Rows from block 5 of a small image colorization model, named by matrix and row number. Rows with one number belong to one channel. Each number is 500 + 40 x the weight over its row's rms, rounded and kept within 0 to 999. All counts start at 0. Numbers have three digits each.
After each channel's rows are labels from the 100 images, of 14848, where the channel reaches its highest value: "peak at" is the part of the image that holds the peak. Only what is clearly more common there than usual is listed. The data: crops of objects in photos (Visual Genome).
# convs0: first 3x3 conv (model.mid.2.convs.0.weight, 144x144x3x3, each kernel summed), inputs 0-143
# convs1: second 3x3 conv (model.mid.2.convs.1.weight, 144x144x3x3, transposed, each kernel summed), outputs 0-143

convs0.99:522508503513563512528540508555516535500575487504500528487480482494489492569537494497616489479492508490482522500519481507494466491516527490527535514510498525501498679537585565549521587519590650554557515542555585579534509473483497499467467493487494501502479486491499492501475499496507476578509514572484505527506464501514499581510508494502498508482517532496503510486497492503498515420433494418449480498461448471461503498419487434494432
convs1.99:503489503489447473510539528536496473494556486507472433408518507542663478426551429539489577492535493502591497476518498554472483485519516491455465521498478514511515440492431366468479516501457476452509508491482471376495541499472500589455485496444550500529475498512523480505493522585495454499574563493610536437497501517511448451518479471501503495457535504460511471428462490454503500464489511492502498528503497496491506515494511481539465
peak at: top left; top right

convs0.81:494503494494544486475474482471479445494486517500485449456448417471459450448424433468384460487409426462442406429478499481480481456423411459490597491456508460495464465473483516470492491499492443475461503478485496453484492504498479478449464497506453484479446495495470486467461493492417468409478479409486478430532488484425438432474491520489479425459491503477491455480485495479489470506453483579483470492507475435452485487474485532478500
convs1.81:509502505523602499502486501455498463502354494510480505463519498523468557593503451529514507477523495476516496548525482513481508514450426489536528510473483560521514515457542517514516557505493505546479520523502479514507461472469482442443444471462505488490355477457482486511458520478471525559508458492478485623501432524513506576527412472480510470482446494471517455353486473469502477442458482480449505500477487494473493476425458456473442
peak at: top centre; top left

convs0.109:495518491510473504472494499523508569556507505501467453494478426480450485597577504483605469474457556476483524569550476523517465547529453475551632528560572538520508598461483503484505507525462517512452508461494575563494538496534479514523506538523485513512512514529532517465516490486489495594500528559501517540481488519523499690479503497513490423489487500511499534523475514514503504427470497581489552526537523531529515519511536507518459
convs1.109:503560503572677629536479448502493483434507537522519551480516521556467551566467468525502514468524484477538479470509499500503494416507412499489501521473471527554515539494608515557525589507549541591506513505530528555542505499468524486452481483536514527518416462469527526512493534503478481523525514496541486542469434550527475537527494508476510510497499485548510550357509480522494485447472502519455485488478481493491514517470488479483480
peak at: bottom right

convs0.10:508488490528444508497547450615522535418504469499511493473511484512501507555537488531488500505526499545493462435527512481510428427484627506440448505496482427488468573537581578546541429510468464506563514516515559528525532513451505524483503537552486483494493459488520540475531507492467408538442447481487500393565481491496389563488501511485508493467529539491491519454451490500476514514492490553514486531568541530592523507538533529539473
convs1.10:499471487508457511495487500511497474486491474524491494439590520542552543509485517546539575427567484520552500546474480468531470554449528498543511523490506554508504467456449469415439481474438504464414488437437426456421463483454443485503504506495443516493475454487490495528461534514476472529496524491534508533441408599523490519582405499442456485417508554476503527475460479528481480414445506496406512484489486504511526502525480484480413
peak at: bottom centre; bottom right

convs0.108:503464492500523486462484468515434433483570507491476429503457418493488476438461468495607498504380482483478439459494505474491517467454461434482519496623549445475464577467472458476487475500420434506467498451467531497480480452494482487443449489457461486495415499496475480450515499504428480497471507439497479431534558506496503483470477407469472423382468509462496488484455478464486447507491505548495492491505479471461485500465480534484457
convs1.108:503505496490587522502448443480500480480343517508529563532512496493415629579497452528507487479521482491483489553526545487509525529478454505576538509464481513534492540412556559492519560496470532566450505503524502588485455494523487403490500481538466509474457484464487526511479496458490558514456434474488479600496483537521513589553474513474514495512422498498514507422525496493496487444461484530447501491496487508501507479427463504448474
peak at: top centre; top left

convs0.8:494434493486507486483493476500485404498517498495491434548485409493478475545579520488653482540395575518489544524502510500511507492475552487533529500560571495517499538467467443480472486490382563487472494464462468487488481454513496490481490480460478489494485514500488490486579501493492518519503498495491508503517520512503489691479496473486480472367475513467488513500469492464485490555488504569503550505564487570463493503491520524502494
convs1.8:516521504507560574520509446488487486461431514509506535459563528558486629557471453580491535495566479487564478539566529480480486494524440488526504506461473544566513552475531513542532554502502528606491507506512557593531474498459515450457483489478490512488394463450483542511488535524468508545529495493541443577495440528517493549523438502450506480495422517477507488360483461467492426456473485511462487505492494501499499499447468484494465
peak at: centre

convs0.86:492528478454517477461473488493479490489497521493483481474453360480432422449452491423404468476396487457467448484487513475491526499471352501495590489476560489487482540464459545475481509500541447486481507485506522511487575462523476487467412471465462477488459529509466474417420487480484496472442511467476501462525491489404492477462492447489444441517474506488485466488459497463471491443437494478503440491506441498430472489465483499478507
convs1.86:491495506465500399479439487466497476456421502494486505525486460455418507633510511501493447491433509482430512562518528487473504527384461500593522490516508520433484463465507503408499423500439486487421506465475423422455459467528508443461483460472488507470484485455477490506484480448509585547454406499412477566470549522487542564515483507481493478490453492486508428491483495457506470500485490518499491462504482504487489482452454507474526
peak at: bottom right; top left

convs0.23:499466487484466492477532472667482571470543468493488513509491489504500528586519486506560502500509493519511472499534500503504467490535613497489496503597543487497499726519517571506522519504507531552538504490527635538493507500485486504475519501521496503502469503471500512504603507500493464521497530511503545491507527518528472584503503489506500501475527582467498539478455498499497518438471502483468483504466472495535507515478500472508409
convs1.23:499475499511432487506567532561496467524574473519481459435570509549579523548510530535504563458591487521566502517511452458559461548502513478516487527469465524518529404502448415502463531490491479465456507449474485449479522511429493512494480517503496526514429454491488507514458535556474411543521571487527484468483353550549490490574440457446509471439567551525519484432463467498500483457467505502467474499487485491488504484547466481497437
peak at: bottom centre; bottom right

convs0.114:498436475461448476452496490580494485487540487486466482488502487506513506502499510503523502487503491483503436510583512487513529512489427481487583492647655482452485678508520525506507491515499517509479500487484594524481562465511448482455527467502464480488474515518477482440502500500516468515453541495512527477343530517507538534474494489499445423450482518468490491493457503473479497436468508478500483498486463486462487505432489494483461
convs1.114:506518495527530518543469511516505435532534489517503501481495519515526445531577493501488533481478494468533473418558455585501516421590467481494513548460471483514505485547508575517518581501530481562484530566511504529524556495458501583444482494435556488543558499512532445516498526516549510489477543444528500394466493625535536479615510488512518501466492538479545476409454481412505507442477508490512481511519477477486508506379485498489483
peak at: middle left; bottom left

convs0.104:521506507521545532530534511538509551506550492506510523487489501500490498586542492503607490462501513489492529506552480525517481501510521497527532524528510522520505660537623579540540549528600628538538516536596558583525474470487493497476469481496490501502479479494497491521481498499505469579516527567495506522535471503530492564506504501505496529464518542482504513482506496505499506437396490439445455496434446471444499499432479448497432
convs1.104:505495499481394477504530529512494478492557461509463418396539504548604510456528422528487572486518495507592498485507491565478489476501530491455471513496480548501519416489444445446482491501432467454511512477463470363486541495459487564440479495471558503541435489518541479509492522569448439503597553491564531469494476522514453462530468461495510493456505497427507443412462486473508493463482525494495503520502496496488510517495509477556453
peak at: top left; top right

convs0.54:517505494491564505473505462587470320481620497494488501526442434486480460463434541484433478514423468482457434456514503468478493463491512473491489494510556447524467554487507518504475503506422501518504499457494561529504499466458499480510461438477469472479482493490454473452502493490490485468483489478480482455568559503504509545485494414485459468511522575472485525521447492481482488590548498419524455485487438409433478483501484550469560
convs1.54:516509504422424426435431421403505476458397468504504507518515490505470547486499456516487472501439497503493505510539539572434485449473464488544524496545510470501487429447449444412476453500447451467418501474463469444482490529515499415491488462468489509498580474442536540509500509492485598479463440495497507486476565539494532521561504511501508477435428549468512465599505492420508485471491506520519514507538499551503516497443509510513550
peak at: bottom centre

convs0.45:467507516521512504504487435532412430420527490528513490575388420454448371546604550469513460532421589544421587541507497515503557506520512537498544512541515537487481484483458455509481484483451449483495495475476500474488498476477492481475482476481457479484471488473484487479561468446559532588505526509425569537524561520542551581476461513445468501483468520440475484495477452456466459506487512523482523515500496529494505514491518499508477
convs1.45:518520500533524479500480516436489466476441517575490521553431499493417484498488542463512434467450504457465479450469470524529487489491396493470520558527511481486484466485491476496448446486490475452501505476522432445433535461525459466468484509490487471511500536508488466551485525495574550487423520476476497532396551693497491508645560492542498543443505435547531489508530514505490541490497542462497500520511479502481510531458535493478511
peak at: bottom centre

convs0.3:498435493488526480495513479504469373487510494485487437540470441492459491530584525485635471525410596523478509545508507493505475495449586476538558505547572491542497545464486430477463490483393607476465492460453434471481505470521511496480501513472487493495499519513490493534538499491511515515518497474497511507555562502491480619483496506493487472420492518479494512505480492477490480554506505596491586506568520589502501511506530532517517
convs1.3:503511504512576574525508454513489489481463490501504510435570522569510616525469420593498566492582470493579493513562514487493485475536469492485484503439467520548518556508524507567540586508522520597517518535517562589540467520443526469466477499485512502488399465466488541506496538538450468552560499491571452537499428525529490540527433492456509486508450541456510486386474467466496448466478494519464497496496501487503496518477476486514479
peak at: centre

convs0.124:460530512535476508511514479451468479488450521551539525456501488485491500555552442492565489457516509492497530496496498507512512503520476546521510504480475535474486589529556570547541566552530595581528552552543577608541449456480466450452488470476457473473460474464483485466464479484474495534474504519472500488454443490489475493468464487459466476460437484443480461459485468454469445398425464470424453488474441495431461472425471444458411
convs1.124:507483502457376464450548498548505455511536472512436447447554503573543527553500533535459533488592496511543503522471521457450475558500580489501520491517477492481538474503445416438445382500454445418498514441426430433472522532454495506479475510525532535493461476487530510508487550550513486582529562464505540493492468544494556513559465419504505466429534535503526447474499495480521461433492516502493531516527513520505529544527518492554480
peak at: top right

convs0.89:498505491489516487462480488476480420496491514500483455471451398483466430395423479471355460487404435475461394446465496479482485485424440462495549494530556466491474453474484509478483486501528432471471500477476488465498490477494480488456457478488463486487452499501465479455478493492462481400465486419478493443534508486435454388475489476493483412473489501490493472486476490481489488511455485475478468493505447428427480484466485493468512
convs1.89:502512502487548481482447469426513488467357501503504507500515487481438559584467470549500482490476501473469499535524548510452507488434428493579522500489492530510504519442538514460512518491485492566464502518506476533506427459493508415456467452422472491448478479442488500503502494444499596531482401487460459606492496511497558606518450500478507488495377495462509451447473480433508464471482480502484500466495482500494493483417453489456505
peak at: top left

convs0.6:496437492484514481493513468510443382496492501496484438531468447490463498561550549492616473545426555516484521561502511497502472496472571479529552497537602496532495522458479402472454488491352575482461484462435424466478500461517505498474507516463482493498491522511488488523547498495521522552517503482496522506550571502501485565484495499492490462394483509472493516506484487468488474565498507608494580514561517572498504506503519543525509
convs1.6:505512501515579585531514450508490477469447494511505514454569530561498616544470429573499560498590474498573490515552508470485483490550472489488492503461472522564514554507543523578537595504521524597517505530517579590551481515456528461462492487496518507506382458467488535508491543537451481541542497484562460545494424517535488537516450499473502480504465534460504495378476459474500435480478499521460490506488492497493508503482481476504479
peak at: centre

convs0.56:504492485463532507482478487504471386494533498495480477532463363488436480544581513468673458535407592510463509546463505500500490491469574481532585497523541489513495492478480446486463499488389459489481485477446503472485513483505489488470509519489470492493463505489478475489557493485511535509494484484487500502538526494472490579471486489481487436375489536463487515513445486469490474532520502580495596499583521524492493499521521524503477
convs1.56:499514503502615575516485430494488488463392498506512524486569516536478643527453453563506541497574481504548486520557546461475476486502483499537492491463478512530507568487531534556530588503510532586500511532517554579538436520464535449484488483489485515488441439443483534500489509496450516527529445498532414564492425512526497545521420502453498475519438540450504499430462461471499410492487462528470495500483494491501512486499456495488496
peak at: middle right

convs0.36:485541498470517502432469473536450387487590532494513478509461463502492488534493515493376498524530473483440478489477533485465576507522499485546436495476524530500476677505490566516482437497525382498537502466491606526478561479506483465493475509482494480472482526512468451466517501499491504470497466491497514531509550498497505380479490407489465446504484516479479478512447499475486428513511503450538493503532441540423484503465521533490467
convs1.36:506517500465405459453442457327495460441419477520460476482499480530467541509537470518479459487478497496504494529491537573418493488511411488496527516525482511486496454489458486467435474494455457473481506489474443438490507527478458429471458461418510499492522482441522497520475527509529619546487477493515510514466565565490542559577482464496502492440434521465516402540538491414523485457479512498505509518502480541493523519445518478513519
peak at: bottom centre

convs0.72:499514488488506467479497489481494482490483512508454462455471401488431460395424446440410460483414411461462398429425500465467493468435434451488519496490555469502482460450463532482489497498540447483475507482475478451493482481516484490466486483485469485487467494496461483431452486482431471432460465421489484439548476480414436424471496493480479400456480494482491472491460490467485493506483488531480454492570471427455483494472487492486492
convs1.72:498488492497560503498486496461497493487343512520495507498519497505450594616491447523496498480518497476509503509513513502451496528447442508542511515470507558515508529491560541509534542503471500565483512519516484543524431471476501434415478473474489488484378474462471483500487501483453546577509434485477466601476460521504505563529457497486495487506454479476492435329468471480509422482500484479443492487483487476478496483440439482491476
peak at: top left

convs0.5:490410483490428484497503500611522506494525465479479409513423435493493431516564500490609490486374532500459517477497499503472537469508481533492597499634572498487486561492485440461484494488404599502467488470478423464486564498528500522522552523523516505510545529580501505515528497496540485575503534496489565477460526524521489607479511548511492488508497500499498513538485505495494503517522510567518501505507513517523506517537507525537521
convs1.5:499485500528584584504535480601505492518533502512529517455546536564567554469405541560499548490651477516572487433538482451492469493549526488474501498496457467533509537537508482572493585494591566557517505526526550572537526574453522532545507537579516528526520472521516526503502504562463445487525565495534476473495405534532512470542496505485499498513557548502505580511486487531503500508506505507506498520511516480521516513588502508510503
peak at: bottom right

convs0.55:510535488472563503470509449497423348456505504497494505531478391479430479499522529462602469494458561486483473543463523486541466478475561460510526495483574463542470553501459462510430538495421533490503501443436540474493549474496489497485547522515440472483440525511464466466530497486483503499417482551487504465567548513482502544456482500472450406430528528467474528497402482468466490574568507556509510512555497482491494498505534539497510
convs1.55:497523500475561545514456402466497505478444512509519547470559532528460597549442441553497505503488465473516479515537575474466486484519413493569503469476461478570490556490558523512550566505535527595453511534525556589567444542481538392504507496533467532476543454461510575510517516492456513518486442500507444516486441532507523568532451545457508474544399539494507523493484472444500467496492473568478492497507504522541507463437478505481524
peak at: middle right

convs0.1:497456494494503492476494464502459404493536504491492448561473435496481474551553526495654486536405558521479548520503516500508515487466551482541566503536548499512495547470481439465475499496342613492473494454469477495485494436512492481464477481435466483496476512504489490485554502496494529567507503506497511507529553508503511630477483489486481465359469516456486506501484478473483465544488510581514531502532492550477497506488513546502491
convs1.1:508517520508600574522501422486489480471431521511510530456562525560490643544477424568495529493562478488561487531545516484507488510522432493529509505453474571537520538456518527547526585504506541587484513508513564572523494511472508449457474501490493503492387450458493535508468536518463502560531497488547460576486433526519495577529428505458504489486443522494508491391496465478503452460464488528456487493494485515495508497459481478488464
peak at: centre

convs0.143:482451489487518497458490463543419362480518477501489464507490465491482515608553513502632484483481561508488529563526489516522408532498547470550558511480465554512506583471467464470469541485432547490519491450456550483464549465488512494449454531481484499512461489489500506507516496489582515599481516567498502570528522506501458615474467491478486485502478632459489473463465469482484483490495518551487522531544517545507510522499512517542479
convs1.143:493535506558535587527469445460463477482494528533490516477540553572512617542514480549518526483565463476545481519515493482556530550509411496501554546496451551556519501469470520542484595511523557556458525460519509518522517541471431442468487531529479504503429477503482524513473572531453495549531556499555504544486430561557538540560464497460490508467490512518494486420528481528483504391420507537414489515471489517501508523491496457481416
peak at: middle left; middle right

convs0.18:496491485489560499510533481597489576478559493496506556503493477500489525550575476504611498486495492510498487460513491497507505450532569495491481505544579480515497631526524591529531567505595546553547501518535628574511543557479487493513586527571473508507491502501509516516553502500442438532510522520504534475537509510523473592500513517498491532432530591484499548517483508514497524427463496474462484513485504512509504506480500475509394
convs1.18:519498506462406398443535512507515447519467470521488444448538500539571552519542430519483540487517490522545505523517489507486472518492517477520537495537499499529516438498438389457485480497454461431465515501472433326492517542480483485493491511531488535529413483476537516510495533576447483527542537486543528507485475575520483525569475476512515466433504569487527477348463506495512517438479508521473499507495487528498519495465491469523479
peak at: bottom centre; bottom left

convs0.37:477520476473528497475479495475495561493543518488501466502448420484478487535494481492371491504441493504478530500505493496483524501434416480514712511465503530506504565454491574471492492488639410490464492475487579480472544522547508496506585533542495498505533523534507504504486501497511519580512492514510514567563517499461497582499508575508492531503485511469498503500490514498502501508507500604545527516540525548516514517505531525544526
convs1.37:508487497501426506490583520596489482497542470504462445405544498554634515478501452560490574495585481503582496492523447514479477512522551488478474501411458558523520498563502454533532561509493503531538515524504535479536534531442511615490494529474573509542462491521518513503485510577468438550573531503563497489495442515506470463515448448489498489504575529451499479385477489484506483480499506517521503520503493498501513534567522492550470
peak at: middle left

convs0.12:493448491484513481490491483494479404495501493489486458533483423496448494548575515494647480544422597515489527535529510507514500498484552490524552501559568498529500528451462424480461492485377604487471492454456444475488490444510503492477498491452482486497481515498488495511554499494496519507514505495494505504545519499496488627483493495476478454387471510469494503501480492465481487537469503596492595503562507615485493508489527507496472
convs1.12:504514496525595587524506439496489474482441499512515525454566521553500627535482439556510544484569477498560478526551516473503489502538441487510510507459479538539514550478521536561523562505516532576511515517513557576534468496457512448455470491481496502490373446438478525507480541523466482547545502504554454576472414512526484554535425486450508490495438512470496486373480467462498440472478485513446494495483482495488496498475478474489457
peak at: centre

convs0.137:466526518487454473478490534458495502512490527507530509467492493503487486502553464499532507468540475495493513507489513501488564495465463555526538470512513526445471577559576582563574541574548542553556570579610586578579450464489435453465486465477454480477485500491484500471468491490485484535449509518489526493428458510479482520466483490472476478430467468471488444489481493456472470411430455491444451464447456481448449465428471462453428
convs1.137:506473507461407448448484457521517454515522496523456481427586529553537562537540478574467519446567521485547504557529540482486491516563501486523520503530465479472522485521458481466495421488459450478459511425412507513490518543480464469449447497523514523489471484475533561531455555540511498584555528465533534497468473609507515538599459433486504458459454522489519419482528477449518460421434533531476568500487479542480523536464489477541489
peak at: top right

convs0.76:497493495450464482504554523515494468492420501520549518459489488501497484445482427473495503419499449513507435485490500517483479492454536474451429473500488485439509576543548576580549515565539528540554547521537601583530460470478493492471483488480475492499463443464481481478502500507448467470432506433518513480450455488472420457493495475496509467392488527460510463471460486472505480420430494485433444472454454452450464497415469448500412
convs1.76:516479501424362410455506489521495456489536464530458431427557493537565530502557473528466544472559501492544496523515539499446496482527502483503487459525481481479511445509442459401476430500428423440447512425411457430470517507478460507435483473485539491496483490479525531524487534542481474531526526461541518484476481580491512498568425445479510406470476527451528400483473482458527463455479519516508519508506500514489507520494505490545480
peak at: bottom left; bottom right